Weights of a small image VQ-VAE.
Model: 2.14M parameters, encoder norm batchnorm, encoder widths [64, 96, 144, 208].
Rows from block 13 of the encoder of a small image VQ-VAE, named by matrix and row number. Rows with one number belong to one channel. Each number is 200 + 30 x the weight over its row's rms, rounded and kept within 0 to 999. All counts start at 0.
After each channel's rows are labels from the 100 images, of 14976, where the channel reaches its highest value: "colour at peak" is the nearest of a few named colours to the mean colour under the peak. Only what is clearly more common there than usual is listed. The data: photos of plants, animals and fungi (iNaturalist). In brackets: how many of the 100.
# convs1: grouped (2 groups) 3x3 conv (encoder.blocks.13.convs.1.weight, 208x104x3x3, each kernel summed), inputs within the group 52-103
# convs2: expand pointwise conv (encoder.blocks.13.convs.2.weight, 208x208x1x1, transposed), outputs 70-139

convs1.207,113,239,196,232,171,201,185,220,168,190,192,173,177,198,174,194,201,217,229,218,190,176,145,188,212,175,201,178,188,222,185,190,213,167,239,141,204,151,147,230,166,171,181,235,210,189,221,180,179,137,191,227
convs2.207,217,216,162,181,192,164,217,187,207,159,188,127,182,192,228,222,234,184,184,208,222,234,210,169,208,185,219,154,189,166,202,212,173,191,180,182,158,190,280,184,106,217,221,220,223,206,172,223,203,181,167,241,196,164,166,283,199,243,144,234,186,199,210,189,198,248,226,169,190,227
colour at peak: brown (55); black (35)

convs1.138,145,212,188,182,211,202,191,204,226,177,175,212,180,171,193,178,176,151,196,234,226,166,203,215,191,204,179,171,195,236,170,182,279,176,213,191,213,204,174,242,158,156,129,252,197,213,212,193,141,204,164,166
convs2.138,174,162,196,205,134,189,221,214,233,201,220,198,247,207,170,173,218,162,150,137,226,183,242,225,199,197,215,229,188,163,221,218,216,204,194,206,206,224,104,198,181,228,177,210,203,182,203,178,196,212,186,175,193,120,210,173,245,206,175,156,195,215,188,168,184,205,163,170,185,169
colour at peak: white (99)

convs1.155,200,196,176,192,180,222,196,170,168,185,194,150,168,227,210,209,256,209,204,182,230,214,183,167,258,180,207,228,105,206,135,214,188,197,165,149,157,135,174,219,228,202,136,239,178,165,200,182,224,173,225,140
convs2.155,183,216,195,173,200,200,167,182,138,148,202,253,162,195,216,205,207,222,191,169,218,169,237,175,249,226,135,186,176,234,215,192,157,154,166,184,288,195,203,244,231,212,241,230,170,210,206,165,228,171,240,237,158,212,210,227,168,175,212,188,256,155,177,187,214,185,225,214,193,242
colour at peak: white (100)

convs1.107,192,201,193,209,200,227,185,177,211,205,161,226,229,223,207,185,268,193,227,213,198,212,210,209,198,208,251,205,182,180,200,190,186,262,186,188,209,198,200,258,239,213,182,218,205,230,252,178,197,213,267,182
convs2.107,150,216,217,188,225,194,169,117,175,186,192,211,186,206,223,252,181,212,232,177,230,238,182,166,205,262,147,193,171,233,246,229,173,190,171,185,233,189,220,244,195,209,258,205,169,218,235,156,212,178,205,239,168,229,185,193,163,203,195,197,217,192,165,195,203,156,191,211,230,226
colour at peak: white (100)

convs1.57,171,211,226,183,178,186,249,217,228,206,166,206,176,246,237,201,164,129,178,218,183,154,205,146,169,202,177,249,196,193,167,191,190,206,208,231,156,236,189,242,186,162,205,175,200,207,209,175,255,208,164,224
convs2.57,181,224,188,190,213,220,164,186,181,174,173,200,153,242,225,175,188,211,178,222,239,192,203,232,261,255,172,199,183,229,222,213,173,207,226,170,251,168,181,239,201,231,224,233,242,230,178,182,264,185,226,202,129,236,187,214,206,223,134,261,226,206,179,171,200,218,194,197,264,194
colour at peak: white (100)

convs1.130,134,214,207,186,172,124,206,208,182,133,215,203,179,157,154,168,154,144,171,184,198,204,194,194,169,201,171,201,243,219,215,172,236,151,198,205,155,233,196,206,113,191,196,206,211,218,242,194,188,183,162,206
convs2.130,212,278,234,203,164,252,174,221,153,193,195,188,200,210,209,221,191,179,229,193,210,202,209,228,204,187,205,197,191,191,225,209,238,222,236,198,237,196,165,234,227,203,227,242,222,216,199,187,208,184,220,271,174,172,185,163,226,219,32,227,243,222,205,204,208,217,162,200,190,198
colour at peak: brown (58)

convs1.105,139,218,209,224,149,188,167,256,171,175,206,176,175,185,176,172,198,200,202,218,196,228,199,176,190,146,201,153,195,197,115,156,197,146,201,189,152,245,201,180,122,141,209,223,167,218,187,152,167,173,193,194
convs2.105,211,205,212,180,190,235,223,204,215,175,189,104,182,218,234,191,219,183,208,237,199,217,197,94,172,199,216,175,209,178,203,223,236,213,183,190,205,192,250,231,172,185,178,241,221,208,165,205,201,174,172,243,196,188,231,224,185,244,179,222,217,206,187,203,239,202,129,192,188,230
colour at peak: brown (61)

convs1.200,249,200,216,218,194,158,215,198,161,184,185,180,186,128,197,192,134,153,136,195,202,256,199,193,167,199,190,208,197,194,205,194,207,167,172,234,196,232,161,182,185,232,228,120,253,202,231,193,199,185,171,212
convs2.200,223,155,258,224,218,161,192,187,237,198,231,169,225,168,236,223,217,247,179,190,179,215,215,186,196,218,245,229,214,178,167,208,222,210,205,234,195,189,292,216,170,204,185,193,188,199,265,218,205,233,203,206,251,275,201,233,202,191,314,230,212,208,199,218,225,228,265,237,242,169
colour at peak: pink (33)

convs1.14,190,183,263,195,197,236,265,190,198,206,176,227,184,209,249,202,174,203,161,208,217,149,193,167,192,223,172,270,270,207,203,198,225,178,195,217,200,207,258,250,184,160,222,211,176,205,222,173,283,188,187,182
convs2.14,160,204,247,191,228,210,184,139,168,161,192,187,173,198,228,226,181,241,224,152,231,213,166,198,235,264,154,190,180,237,217,266,169,168,186,184,249,190,209,246,185,235,238,240,169,224,197,156,241,172,224,216,166,222,161,178,160,199,198,243,245,154,180,168,217,191,166,233,236,217
colour at peak: white (100)

convs1.69,200,300,218,203,214,150,218,185,191,226,240,238,165,184,198,196,184,162,205,263,135,189,221,209,125,195,209,232,127,180,193,181,205,191,202,200,205,174,203,221,195,187,204,178,160,186,247,152,243,223,179,189
convs2.69,130,187,243,162,243,189,226,228,168,194,192,147,193,205,219,174,226,253,192,160,137,176,184,139,198,215,200,185,133,200,203,162,176,193,181,199,180,164,155,198,194,216,233,199,177,204,181,165,195,174,200,176,179,188,218,249,165,138,176,178,244,181,209,185,243,170,293,193,198,173
colour at peak: white (100)

convs1.3,168,187,212,151,181,166,217,221,110,191,149,135,181,131,224,148,176,215,188,208,217,177,212,132,195,211,187,240,207,186,196,194,248,153,190,190,221,165,236,232,191,229,145,228,152,143,222,204,251,190,175,209
convs2.3,145,220,208,177,248,203,174,187,154,196,217,219,154,202,188,227,147,234,227,211,221,249,167,190,203,239,151,175,170,201,198,202,182,184,186,195,214,198,200,230,241,232,255,209,134,244,198,180,202,197,194,172,154,135,162,166,224,180,173,189,201,212,161,146,195,153,230,211,261,239
colour at peak: white (100)

convs1.182,149,238,213,215,129,263,197,186,218,201,189,185,247,237,212,172,241,210,212,228,218,174,168,177,206,203,202,196,228,205,214,196,161,244,237,230,252,234,198,239,203,170,180,208,203,189,190,184,154,185,263,241
convs2.182,180,213,218,189,207,271,210,170,183,171,182,216,161,225,195,213,144,197,271,182,209,242,172,192,225,236,140,199,162,174,253,218,223,179,214,156,205,164,217,203,201,238,187,209,195,238,184,194,248,153,189,247,163,218,161,206,196,198,198,253,187,213,181,195,182,189,185,182,233,221
colour at peak: white (100)

convs1.188,144,187,204,181,151,192,188,218,183,199,195,203,175,202,176,135,184,213,219,201,191,209,149,211,211,185,206,170,208,177,188,145,181,131,219,173,240,252,207,188,134,201,201,221,211,217,241,145,162,151,201,247
convs2.188,209,259,230,214,161,215,224,197,190,180,153,109,211,209,225,191,204,212,222,236,233,213,191,108,167,185,229,211,223,186,202,229,212,217,225,206,236,215,206,199,174,202,207,228,231,227,203,241,224,191,167,272,196,220,198,280,176,217,117,215,252,205,228,235,223,206,189,223,178,210
colour at peak: brown (64)

convs1.32,170,235,222,181,202,167,211,232,191,174,155,175,244,196,226,236,206,186,204,215,239,269,255,243,143,128,177,206,191,231,169,186,176,214,202,226,161,213,202,178,208,209,203,197,198,216,159,251,185,227,173,196
convs2.32,188,219,224,204,187,214,215,207,204,218,131,174,223,216,216,151,208,202,159,218,192,176,274,201,200,187,229,228,207,212,161,231,228,211,225,183,218,214,61,166,176,191,205,215,207,172,145,182,174,208,218,194,215,180,140,255,225,143,208,208,228,200,225,198,184,198,230,219,212,159
colour at peak: white (100)

convs1.53,205,176,177,176,214,243,236,213,216,213,155,181,247,156,216,206,299,239,194,195,204,141,191,165,210,228,218,224,192,246,158,220,208,140,171,242,134,246,245,200,242,192,234,212,176,152,193,225,219,222,185,195
convs2.53,193,233,235,190,206,180,213,198,176,189,206,234,186,212,206,194,195,222,219,166,218,133,220,233,242,235,191,181,151,216,216,247,204,191,212,149,181,160,204,211,219,215,202,240,191,219,218,206,232,176,199,201,189,291,164,222,160,193,173,234,225,185,190,222,176,206,246,229,229,220
colour at peak: white (100)

convs1.120,163,211,219,227,210,135,204,198,192,161,200,185,154,162,123,174,148,162,191,155,214,190,201,189,161,203,227,182,222,216,209,180,192,152,173,232,146,235,227,225,150,167,208,173,208,208,198,170,252,178,142,199
convs2.120,204,248,226,177,213,238,191,204,188,208,162,215,209,228,213,263,170,197,195,245,201,233,202,193,187,198,178,179,242,234,251,222,247,216,214,186,212,218,200,213,233,169,250,215,183,226,233,184,213,199,235,263,187,139,181,146,206,163,87,206,201,201,175,212,211,194,100,214,164,234
colour at peak: pink (30)

convs1.39,237,241,163,208,193,250,204,241,152,222,226,206,213,200,104,204,174,206,216,188,204,219,190,241,201,203,191,197,172,209,192,179,205,233,244,219,204,240,159,204,172,197,234,190,177,196,179,196,179,256,159,205
convs2.39,168,150,245,185,192,154,211,204,208,230,167,233,236,215,197,226,192,169,167,158,166,133,231,264,201,185,230,249,141,189,209,229,207,172,208,215,182,249,89,185,190,189,203,165,176,199,162,165,138,203,203,185,247,172,227,185,199,200,205,180,181,196,183,218,187,225,215,216,187,128
colour at peak: white (88)

convs1.196,169,324,228,248,187,187,220,174,170,191,178,197,200,198,180,192,210,193,221,221,218,167,175,189,210,181,226,215,161,227,165,228,225,192,210,207,154,158,165,236,194,239,194,185,270,192,244,208,228,191,194,167
convs2.196,204,159,187,204,215,192,215,176,233,211,211,194,216,208,243,165,203,225,208,124,207,164,213,291,207,179,202,259,165,161,214,190,232,226,208,240,168,198,238,210,145,222,179,203,220,207,227,230,166,239,157,207,210,202,175,229,192,218,233,213,181,193,223,185,224,234,146,205,257,151
colour at peak: white (56)

convs1.176,205,169,183,112,211,214,167,166,180,209,218,177,187,231,218,225,225,262,196,175,213,200,128,241,210,187,182,213,179,247,129,191,188,163,177,169,191,226,257,234,231,219,169,165,211,191,200,199,243,184,224,169
convs2.176,219,192,187,189,203,226,181,204,173,158,176,242,145,196,198,207,201,197,204,195,213,194,219,175,226,251,170,168,210,215,224,204,182,140,146,191,212,200,240,223,235,180,220,238,218,207,231,188,191,200,203,211,191,206,175,231,150,149,177,186,175,126,154,253,188,207,220,191,233,242
colour at peak: white (100)