A small image VQ-VAE, trained from scratch.
Model: 2.14M parameters, 48-pixel images, encoder norm batchnorm, encoder activation relu, encoder depths [4, 4, 4, 4], decoder widths [64, 64, 128].
Training: adamw at rate 0.0013, 7200 steps, batches of 128.
Rows from block 6 of the encoder of a small image VQ-VAE, named by matrix and row number. Rows with one number belong to one channel. Each number is 128 + 32 x the weight over its row's rms, rounded and kept within 0 to 255. All counts start at 0.
Before each channel's rows are labels from the 100 images, of 14976, where the channel reaches its highest value: "colour at peak" is the nearest of a few named colours to the mean colour under the peak. Only what is clearly more common there than usual is listed. The data: photos of plants, animals and fungi (iNaturalist). In brackets: how many of the 100.
# convs1: grouped (3 groups) 3x3 conv (encoder.blocks.6.convs.1.weight, 96x32x3x3, each kernel summed), inputs within the group 0-31
# convs2: expand pointwise conv (encoder.blocks.6.convs.2.weight, 96x96x1x1, transposed), outputs 0-95

colour at peak: grey (76)
convs1.24 [125 128  50 137 128 112 151  49 159 149 177 138 102 148 149  82 155 175  87 158 134 132 119  99 100  98 102 129 112 106  86 150]
convs2.24 [143  92 146 150 138 110 116  10 171  74 160 109 122 205 135 128 136 141 107 106 123 137  82 176 179 154 140 151 130 121 100 103 104 131 111 152 104 104 139  90 144 124 130  76  66 145 140 137  90 176 126 162 128 101  90 141 111 132 171  85 151 174 164 107  92 142 114 104 182  96 100 100 192 131 184 101 128 145  87 116 119 129  97  99 138 105 140 123 127 215 142 167 128 118 128 162]

colour at peak: brown (71)
convs1.11 [159 138 141  82  54 143  93  89 124  80 180 109  94 163 103  91 134 120 127 121 105 164 143  83  99  81 156 125 135 125  92 171]
convs2.11 [103 126 159 171 140  75 115  82 168 134 115 106  99 137 148 166 110  91  98  81 101 157  90 172 165 105 138 134 168 170 104  93 138 130  91 129 137  91 156 129 114 157 190 159  33  88 166 116 111 112 121 123 123 105 124 136 151 143 196 117 122 176 110  68 136 161  90 129 169 139  90 111  79 125 193 143  79 133 148  53  99 150 111 157 120  95 123 116 127 183 171 128 150 162 131 101]

colour at peak: pink (27)
convs1.73 [118 111 122  89 106 127  52 135 162 131  95 101  82 103  99 117  95  23 140 120  73 130 135  84 125 121 125 122 127 140 147 122]
convs2.73 [146 141 166 128 159 170 164 155 107 128 140 128 138 113 144 128 135 132 155 102 163 119  98 102 125 152  99 158 123 153 139 106 141 142 121 139 107 114 118 156 200 147 109 175 138 143 165 160 129 124 154 175 129  98 145 111 148 126 138 145 167 255 143 105 113 124 126 126 195  94 139 124 150 114 180 128 138  93 145 212 160 138 132 117 155 149  80 137 138 174 159 159 140 152 159 181]

colour at peak: white (100)
convs1.30 [141 140 125 130 181 179 171 201 125  96 116 121 132 103 139 139 133 140 123 154 162 116 127 175 172 118 147 144 112  41 155  84]
convs2.30 [127  85 118 112 126 144 129 141 100 109 166 177  98 133 100 132  94 165 100 107 128 179 126 160 173  96 100 172 130 143 154  89  91 121 132  79  98 108 171  80 147 167 123 108 108  96  96 144  98 162 145 192 150 129  63 139 105 102 105  86  95 109 156 108 198  92  97 174 173  99  68  65 162 116 114  82 154  79 166 150 106  71 150 162 158 111 151 104 104 120 130 177 160 123  91 145]

colour at peak: brown (51)
convs1.82 [148 117 216  82 170 118  85 167 113 177 121 105 130  77  99  89 122 112 135  93 100 131 149  60 138 107 105 136 143 130 132 112]
convs2.82 [173  95 149  65  93  33 149 116 113 150  89 159 164 121 120  86 165 138 135  99 127 111 151 169 176 172 159 110 175 124 215 102 162 137 104 157 107 112 167 122 149 111 158 119 136 103 136 133 107  57  77 128  71 147 145 172 101 117 139 158 106  91 128 115 137 141 127 118 165 119 122  91  87 153  57 159  59 147 136 123  91 128  88 123  99  91 103 128 139  85  97 155 106 126 118 101]

colour at peak: black (52)
convs1.47 [178 132 153 186 134  83 108 124 132 151  87 118  99 151 119 159  85  81  81 101 161 115  87  94 189 135 131 132 101 134 137  70]
convs2.47 [118  89 105 114 114 125 140  98 131 129 115 112 119 136  97 102 149 112 122 141 130 134 167 125 137 148 117 112 117 117 187 129 122  83 140  86 116  93  79  98  89 146 109  93 145 110 101 114 122  70 115 104 105 134 112 206 113 132 115 157  94  62 165 102  92 146 113 165 128 126 104 131  97 133  64 157 132  93 168   0 119 162 148 156 100  74 114 133 140 121 156 136  99 140  81  98]

colour at peak: brown (49)
convs1.1 [108 122  67 146  80 146 120  90 151 179 170 135 102  94 126  66 173 154 111 147 149 141  98 115  84 106 143 148 169 151  97 174]
convs2.1 [110  97 100 205  87 110  98 123 115 144 162 110  77  67 152  94 184 106 105 131 109  92 145 117 145 103  98 146 126 122 165 123 144 113  83 190 134 118 167 160  92 130 140 165  86 133 148 125  89 152 138 106 165 104  98 109 128 131 141 127  94 173  91  83 181 158 129 168 142 145 114 149  43  89 155 140  81 127 148  45 146 126 110  92  93 100 134 110 143 169  68  79 145  86 151 152]

colour at peak: white (100)
convs1.75 [117 102 182 139 133 123 207 121 125 152 150 107  92 158 137  92 135 176 170 110 170 170 132 165 104 144 153 152 156  61 109 152]
convs2.75 [134 107 140 129 153 180  82 115 134 119 185 132 143 170  91 165 117 159 127 170 118 169  76 161 167  85  89 171 156  88 127 100 104 118 149 159  67 108 176  95 155 155 145  89 111 106  82 192 121 162 102 178 149 160 163 153 103  89 128  81 123 139 178 163 119  85 108 158 171  98  60 157 135 117 137  93 184 110 153 151 104  94 159 142 171  98 137 115 131 147 137 150 172 167 102 167]

colour at peak: pink (48)
convs1.42 [126 120 148  76 134  85  69 127 115 139 132 120  86 152 185  92  57  63 120 119 120 115 101  95 145 131 146 137  82 102 123  85]
convs2.42 [124 161 214 185 111 138 137 175  76 124 126 130  97 124 108 169 161 109 174 127 172 125 114 117  64 179 151 121 127  99 115 106 120 123 128  92  98 139 156 112 161 106 175 142 125 108 156 118 141 214 107 145 198 129 141 119 106 108 116 108 157  89 152 111 136  98 120 133 149 121 151 168 164 118 168 142 104 160  86 189  81 103 121 156 173 144 147 140 160 216 176 163 148 186 141 138]

colour at peak: green (32)
convs1.93 [ 88 113 125 123 124 142  57  82 120 109 110 103 100  98  96 144 166  77  89 104  87 124 146  92 131  92 100 144  74 193 112 121]
convs2.93 [173 177 156 125 158 128 131  97 150 169 161  49 139 124 119 106  97 112 164  96 107 106 173 131 131  80 113 165 116 199 178 133 157 151  84 138 143 120 140 152 159 130  98 159 159 139 155 165 111  72 134 152 140 103 115 168 102 145 102 124 130 217 129  89 140 165 158 144 184 105 132 170 146 167 230 124 124 158 114 167 151  99 168 156 151 147 107  67 114  91 128 129 127 146 133 161]

colour at peak: brown (50)
convs1.28 [187 146  95  84  69 142  92 126 152 107 167 138 101  73 132  94 125  89 121 115 137 112  98 127  88  80 135 158 180 120 118 179]
convs2.28 [189 109 147 146 131  93 129 113 127 126  83 129  89  81 107  87 140 118 162 131 128 131 203 116 115 132 153 103 128 104 247 132 119 145 107 134 157 138 127 100  96 174 154 126 144 158 102 164 101  74 106 138 162 114 124 151  47 113 118 148  94  89 100  96 160 116 128 173 100 124 118 108  59 119  92 176 107  99 137  44  88 122 149 134  98 141 130 124 138 143 106 111 111 200 121  79]

colour at peak: black (34)
convs1.87 [125 161 115 159 139 115  83 129 100 116 130 104 138 121  71 157 100  39 120  67  79 160 139  92 111  74 124 153 128 138 152 104]
convs2.87 [138 155  49 117 115 188 108 122  47 147 127 158 116 165 151  95 152 116 192 137  97 101 170 120 152 126 188  99 166  79 177 192 135 107 112  62 118 166 153 119 171 131 103 186 146 134 145 108 100 132 119 158 129 102 134 102 150 107 149 115 120 118  87 193 127  98 146 157 215 169 158 170  99 150 105 124 122 160 180  93 125 117 128 121 168 123 138 155 138 145 145  88 120 165 124 120]

colour at peak: black (43)
convs1.67 [166 153 145  80 156 163  95 165  99 160 113 171 145  76 109 129 147 140 132  48 133 166 148  62 165 109 136 104 135 156 121 129]
convs2.67 [133 146  89 185 109 117  77 140 112 137  83 143 152 169 141 128 185 111 141 106 141 169 197 132 127  98 163 120 119 110 151 117 154 126 130 135 142 139 107 135  97 160 123 140  82 119 154 156 115 122  58 146 136 127 141 161  71 141 114 114  93  35  98 159 167 137 174 120 113 147 157 150 101 114  87 148 106 137 184  29 129 119  53 148 114 131 162  95 157 160  58  98 151 126  94  97]

colour at peak: white (87)
convs1.29 [162 139  91 142 101 164 122  96 107 112 137 157  98 139 140 104 116  99 108 135  66 109  82  56  82 131 123 140 129  97  55  84]
convs2.29 [176 133 122 112 179 146 130 174 180 126 122 148  87 215 133 155 130 140 192 157 150 156 129 185 104 122 119 126  85 162 122 187 178  95 106  85 150  97 152 146 173 161  71 126 115 125 150 146 122 111 131 134 146 130 119 166 128 151 138 105 100 176 117 171 174 168  85 178 147 189 119 117 104 164 182 172 136 160 157 141 142  92 152 146  98 165 129 119 173 187 195 123 134 146 125 109]

colour at peak: white (100)
convs1.0 [153 143 128 137 151 129 201 153 115  34 113 168 139 124 158 130 134 128 123 152 124 121 135 160 193 136 150 142  53 118 156 142]
convs2.0 [153 100 168  41  90  89  93 106  76 157 145 123  86  55  99 123 118 128 134  79 127 166 181 146 137 147 103 127 150 130 157  96 137 135 100 113 118 142 102 128 156 196 149  88 115 150 150 116  90 117 129 131 119 131  44 159  83 110  98 154 115  64 173  74 122 134 118 147 108  97 142  89 117  99  92 165 142 120 167 101 123  84  91 208 111 105 122 151 109 122  72 145 125 168  99 132]

colour at peak: black (93)
convs1.78 [112 176 119 120 105 140 140 135 109 141 173  74 143 126 114 109 121 115 228 105 119 104 219 121 142 127 113 121  92 106 156 129]
convs2.78 [135  55  70 167 151 141 101 144 129  79 104  75 112 102 168  90  78 159 133 124 140  92 123 107 111 133 105 134 105  97 142  87 128  92 182 104 111 165 101 128  86  95  82 120 102 111 123 147  78  76 132 139 104 134 135 160 132 115 122 103 102 157 140 103  84 112  88  93 161  75 122 147  94 100 110 127 100  78  75   7 162 133 140 112 141  79 118 143  99 131 148  76 131 131  87 102]

colour at peak: white (91)
convs1.8 [143 166 144 126  77 116 131  85  97 144 121 145 116 155 164 126 100  56  74 107 119  71 116  78  83 132 120 147  96  94  79 141]
convs2.8 [116  67 110 115 118  83 114  55  89 162 137 113  77 116 119 138  93 156 198 121 117  80 146 125 133 176 170 136 201 123 178 117  75 108 177 204  95 172 120 144 122 156 115 112 100 135 142 143  99 118 178 163 114 140 135  97 127 130 135 160 161 216 150 210 136 129 141 133 105 114 122 157  86 131 108 136 131  95  99 120 157 145 122 129 151 115 110 167 109 156 113 190 108  99 170 152]

colour at peak: black (41)
convs1.40 [133 163 141  87 131 130  94 126 181 137 105 107  68 147  73 105  76 101  53 103 130  90 120  60 147 137 109 137 108 140 129 130]
convs2.40 [154  94 119 111 156 112 130  30 131 164 126  66 119  64 165 105 134 136 155 108 126 105 114 112 202 145 177 170 139 140 152 114 121  99 125  54 140 113  87 105 134 145 108 113 139 156 131 118  97  65  78 142 109 105  87 145 135 155 145 122 137 195 108  53 138 139 174 118 168 176 128 119 120 116 172 118 116 146 114  52 133 151 141 176 182 115 150 137 156 149 100 148  97 130 176 147]