{"encoder_depths": [4, 4, 4, 4], "encoder_widths": [64, 96, 144, 208], "loss": "l1"}
Rows from block 9 of the encoder, named by matrix and row number. Each number is 128 + 32 x the weight over its row's rms, rounded and kept within 0 to 255. All counts start at 0. Numbers have three digits each. After the name is the row's rms in percent of the matrix's.
# fc2: squeeze-excite expand (encoder.blocks.9.se.fc2.weight, 144x18), inputs 0-17
fc2.0 115:096122096106015145136135138124100114134111126104114104
fc2.1 053:134110118106084113143084089177092134129180127112070168
fc2.2 060:098123097079132116153063083092149139103175093134102106
fc2.3 137:123090111126020115092104123121097107137108123105114110
fc2.4 165:172176148134114155179079169121154185135115138142132168
fc2.5 087:133167169114089163167131135109179161141137168186164136
fc2.6 135:103121138125008101103117108131107123117130129119146144
fc2.7 072:065097099093188104113144114135098127094126088158152090
fc2.8 111:086099111076134066117097117115133118133151062097114090
fc2.9 103:083116091118119083084083105129146129122143082085106072
fc2.10 151:105107086095083073084081102110114113138112102104084101
fc2.11 072:137052059124116090121158117115091124165154123121140090
fc2.12 066:168167106080158152108069130133101146103164139103076155
fc2.13 071:103144106079063109085130145124130074159154122087167136
fc2.14 109:101108084106097069126056111097135136137129081101112103
fc2.15 280:158169162142170171175151171146152162126122147177135166
fc2.16 121:091095073096123116081097103081096117119148083103134091
fc2.17 060:178106163151134091145195126195161109105099124119119130
fc2.18 059:098172094110078092130168145096122134138081087086143089
fc2.19 068:145117104170111139182174151119112103138103168174179168
fc2.20 137:177166162133137171156135177150139155127135181172114173
fc2.21 062:162155076164115094153109095175096102092156101109082123
fc2.22 084:137166122120125213192146110179130134146153102138119151
fc2.23 056:140157107137054093142072137090145154156156139159132086
fc2.24 080:091114077107087099094090104121139057122094126096108110
fc2.25 090:084074069113109112129105123091116123121142094073147079
fc2.26 068:052109161115136077136159125112113105116141065097148102
fc2.27 065:142133139056067111144144147069099123139122095087136104
fc2.28 099:143095101096016106108123113109110104130140133130118135
fc2.29 124:074090107111075116099140089106094100116154082096144093
fc2.30 090:159150174133157156175117161168164185102122130160107168
fc2.31 054:097134164120126144129048116166095119133069097136137174
fc2.32 088:097113074109106109099078090064123117144144091091149107
fc2.33 070:111133124121033139150165149162089111101133157140113087
fc2.34 075:128141114071172098111098158079100123167132091075097118
fc2.35 071:154097084097142102112139074115101124078165080114123078
fc2.36 059:125077077106074071128101120106140140140104164085156146
fc2.37 096:099101086070139110108116084133087086154136098096097087
fc2.38 072:138107074091127074140084104089167154102162093111158142
fc2.39 076:134099119142067155174163150100100181086159124141138168
fc2.40 062:167153107121106112113161196158154142154148100187111169
fc2.41 095:065100128076117092101142076105105101139129071127119103
fc2.42 160:104094093108069096093098100089096108136124075103142096
fc2.43 075:112117161139203114099108122153114094093139182158118078
fc2.44 064:098154081150164142076082073120144136137095093137122084
fc2.45 077:110085158149082117136162123104089066154184162136150126
fc2.46 168:162157176125142190183132166149157158133123150157153166
fc2.47 076:091130098102090120075111109135145080155135068092108085
fc2.48 096:170129155087115150157083160134160174123095158153131190
fc2.49 065:137129083138071070101138120104084092111168127083106150
fc2.50 094:085078089130092098084122086109111091127124089121120074
fc2.51 205:164180144137130169167117162133176175131133175172106148
fc2.52 109:112099073091109098084126075103095120103130083101139087
fc2.53 083:166154171112178167186093144136148166098102107136161143
fc2.54 088:090096072077116127097128104071142083104126109092136100
fc2.55 051:072124142152149167181116175102137135085099134147107184
fc2.56 139:092093112119029123091137114105108099130132114099129093
fc2.57 076:108085087141101086148086104068098146155092108111090128
fc2.58 072:100122145085085102083138102137084122160120079080137079
fc2.59 066:111172088114076153138081105077099135105104116083126089
fc2.60 151:139148172113114172189154141162166153146136118186145169
fc2.61 123:102104093097105063113090101096121112112124067107124083
fc2.62 105:077114083125139096080093101116118131143123062110149076
fc2.63 082:139073060115118117127096066084140093144101117121114100
fc2.64 069:140073080110095098082079145107148095129148139121106075
fc2.65 065:081124127101076075128085132125118067100124087154125095
fc2.66 048:131141072141120135164150094139071159071115142137188114
fc2.67 136:164165163142137156194093144143142190130107117167136164
fc2.68 088:144112121104054094080135112112112113139126099078148069
fc2.69 106:106112112115035114098121083095091099112146126089136122
fc2.70 073:140104102112032104119127121091125161118153108086104098
fc2.71 103:090114116111135090082088108080094101145150060101127109
fc2.72 065:128076102075082121142131086119143066155112121102102090
fc2.73 050:131150189096138121189083153120116164101097103141076122
fc2.74 182:136149152156111173166182162177150133143120171165126176
fc2.75 056:147076133053119146081126117115144103151091126159078105
fc2.76 074:111085150098082100068104124100093144129155147084148082
fc2.77 067:123082126071117119121131144153097165119091132077090065
fc2.78 118:106111107096033112091120090114117089139133111093137105
fc2.79 121:115098092098059113126124103095101114135108076077101096
fc2.80 061:082093137074124082073102122114149133113122149144071091
fc2.81 100:103095062095139092113089122119128129139115065091081122
fc2.82 090:075142114133017090128123126116115116100120130133138134
fc2.83 051:071144111128108097086106099133078158096172079129156104
fc2.84 066:122136194117150122166157146178112167098165153130118187
fc2.85 127:131086110089065089106100092119117108129117100072120084
fc2.86 098:109087092095115086098122081081096136139139110103091073
fc2.87 123:063106091125134067100096123100134084146113114083107100
fc2.88 115:092144148106240132146135122137155113112112110141157144
fc2.89 091:086121106120111110110085101084081119106123087078104073
fc2.90 054:156097106112171091099131111061126100160117059108133133
fc2.91 059:134067081124151130152140139077078144115164129136117064
fc2.92 057:129160136106162101119107140155173114158127184068087085
fc2.93 073:076118112098121082070123123135092117143152120106116051
fc2.94 053:103097117166094139168121120122152167162163173188128176
fc2.95 107:108073097112092109090116087105081116127124059119121096
fc2.96 075:111119169068103178197093156142129150158114105153128133
fc2.97 182:190176164134136157162124178144133159128137160156134185
fc2.98 076:110104089125060154130105143101087110115113072098103083
fc2.99 104:093104102078124101124082102090098084145137111105095070
fc2.100 117:122102085122036089112109114096113098104119116104120089
fc2.101 089:100113141113068104067144127112133072140139082112122075
fc2.102 113:101114094091105108114100071110108102115108105059094091
fc2.103 070:085141125134061134135127147091100069106144093074100114
fc2.104 114:134126148120215150192142157138175131118119132166153137
fc2.105 110:094106109091102094117092087104116115120138072078102075
fc2.106 143:087084116108059094115107088114089112128140081110114091
fc2.107 113:068120103103144057120094107090122110126107079102140094
fc2.108 072:134065080062123121118121094110134115142117063120110098
fc2.109 103:111088108111065095103092133092105124111138067121123075
fc2.110 107:103114091076126092116117076081123124118119064092125090
fc2.111 153:096102085086085081082088119094118127130126111087100093
fc2.112 075:063078139133108119091153112095150077131105091117173104
fc2.113 055:101158088082144157130153070129078122143093102159177130
fc2.114 066:155080115141050083120104131159087154119126100096099143
fc2.115 139:102122084099135070088119099107103098121123073091126077
fc2.116 059:090071131119156097134078119066147092119110121117080097
fc2.117 107:095126109102088100111114098071105099132149070084117083
fc2.118 092:163128139084130169177080123100121163114096164184146157
fc2.119 086:107113094119085094130149119097103090093121062083119080
fc2.120 058:121156111171125093179173174126105156119116082132165079
fc2.121 112:093136071088090105092108122089146097148104099080138090
fc2.122 118:095085078110049108124139099122120117111132073125145094
fc2.123 059:159101109085122082132100150149081135127176132060090117
fc2.124 140:202185129133107155130100160118139153107107181125096163
fc2.125 071:120144183106084147146163132123173127135091106192094166
fc2.126 189:170176160136122172175120162152162156117123180164105155
fc2.127 071:101142134059171124133067133084137137140130118073148093
fc2.128 061:070069170148130112144108080165118112090146133111107171
fc2.129 084:102080109116055125140095100073134101128112071121110133
fc2.130 074:134122127078229142093140129121154134122127155112172109
fc2.131 089:094087102120076092073095084130083136136149089128103132
fc2.132 094:094079074111080099104139083137112109130108113086106081
fc2.133 105:096092135134057128078134101103081093132153118093124087
fc2.134 107:104102115114023101079139114100097126124114139114139124
fc2.135 161:101091099102030116117132101133093099129116117100106104
fc2.136 088:079069081138143082129114139087086139120134102098105086
fc2.137 075:084149072130072090136116099083107096114117128112095082
fc2.138 047:096078157099129137122094064089122094104102111143182111
fc2.139 085:123111102103113093119126071083124082102101081079144089
fc2.140 087:068144075118106076100128089111132104138157128109133066
fc2.141 055:087094154149158155139155116138160111069153124109077070
fc2.142 054:110081080135122170183176140116148129168114137121188141
fc2.143 082:135149104102023155116109113131125161159144155100126111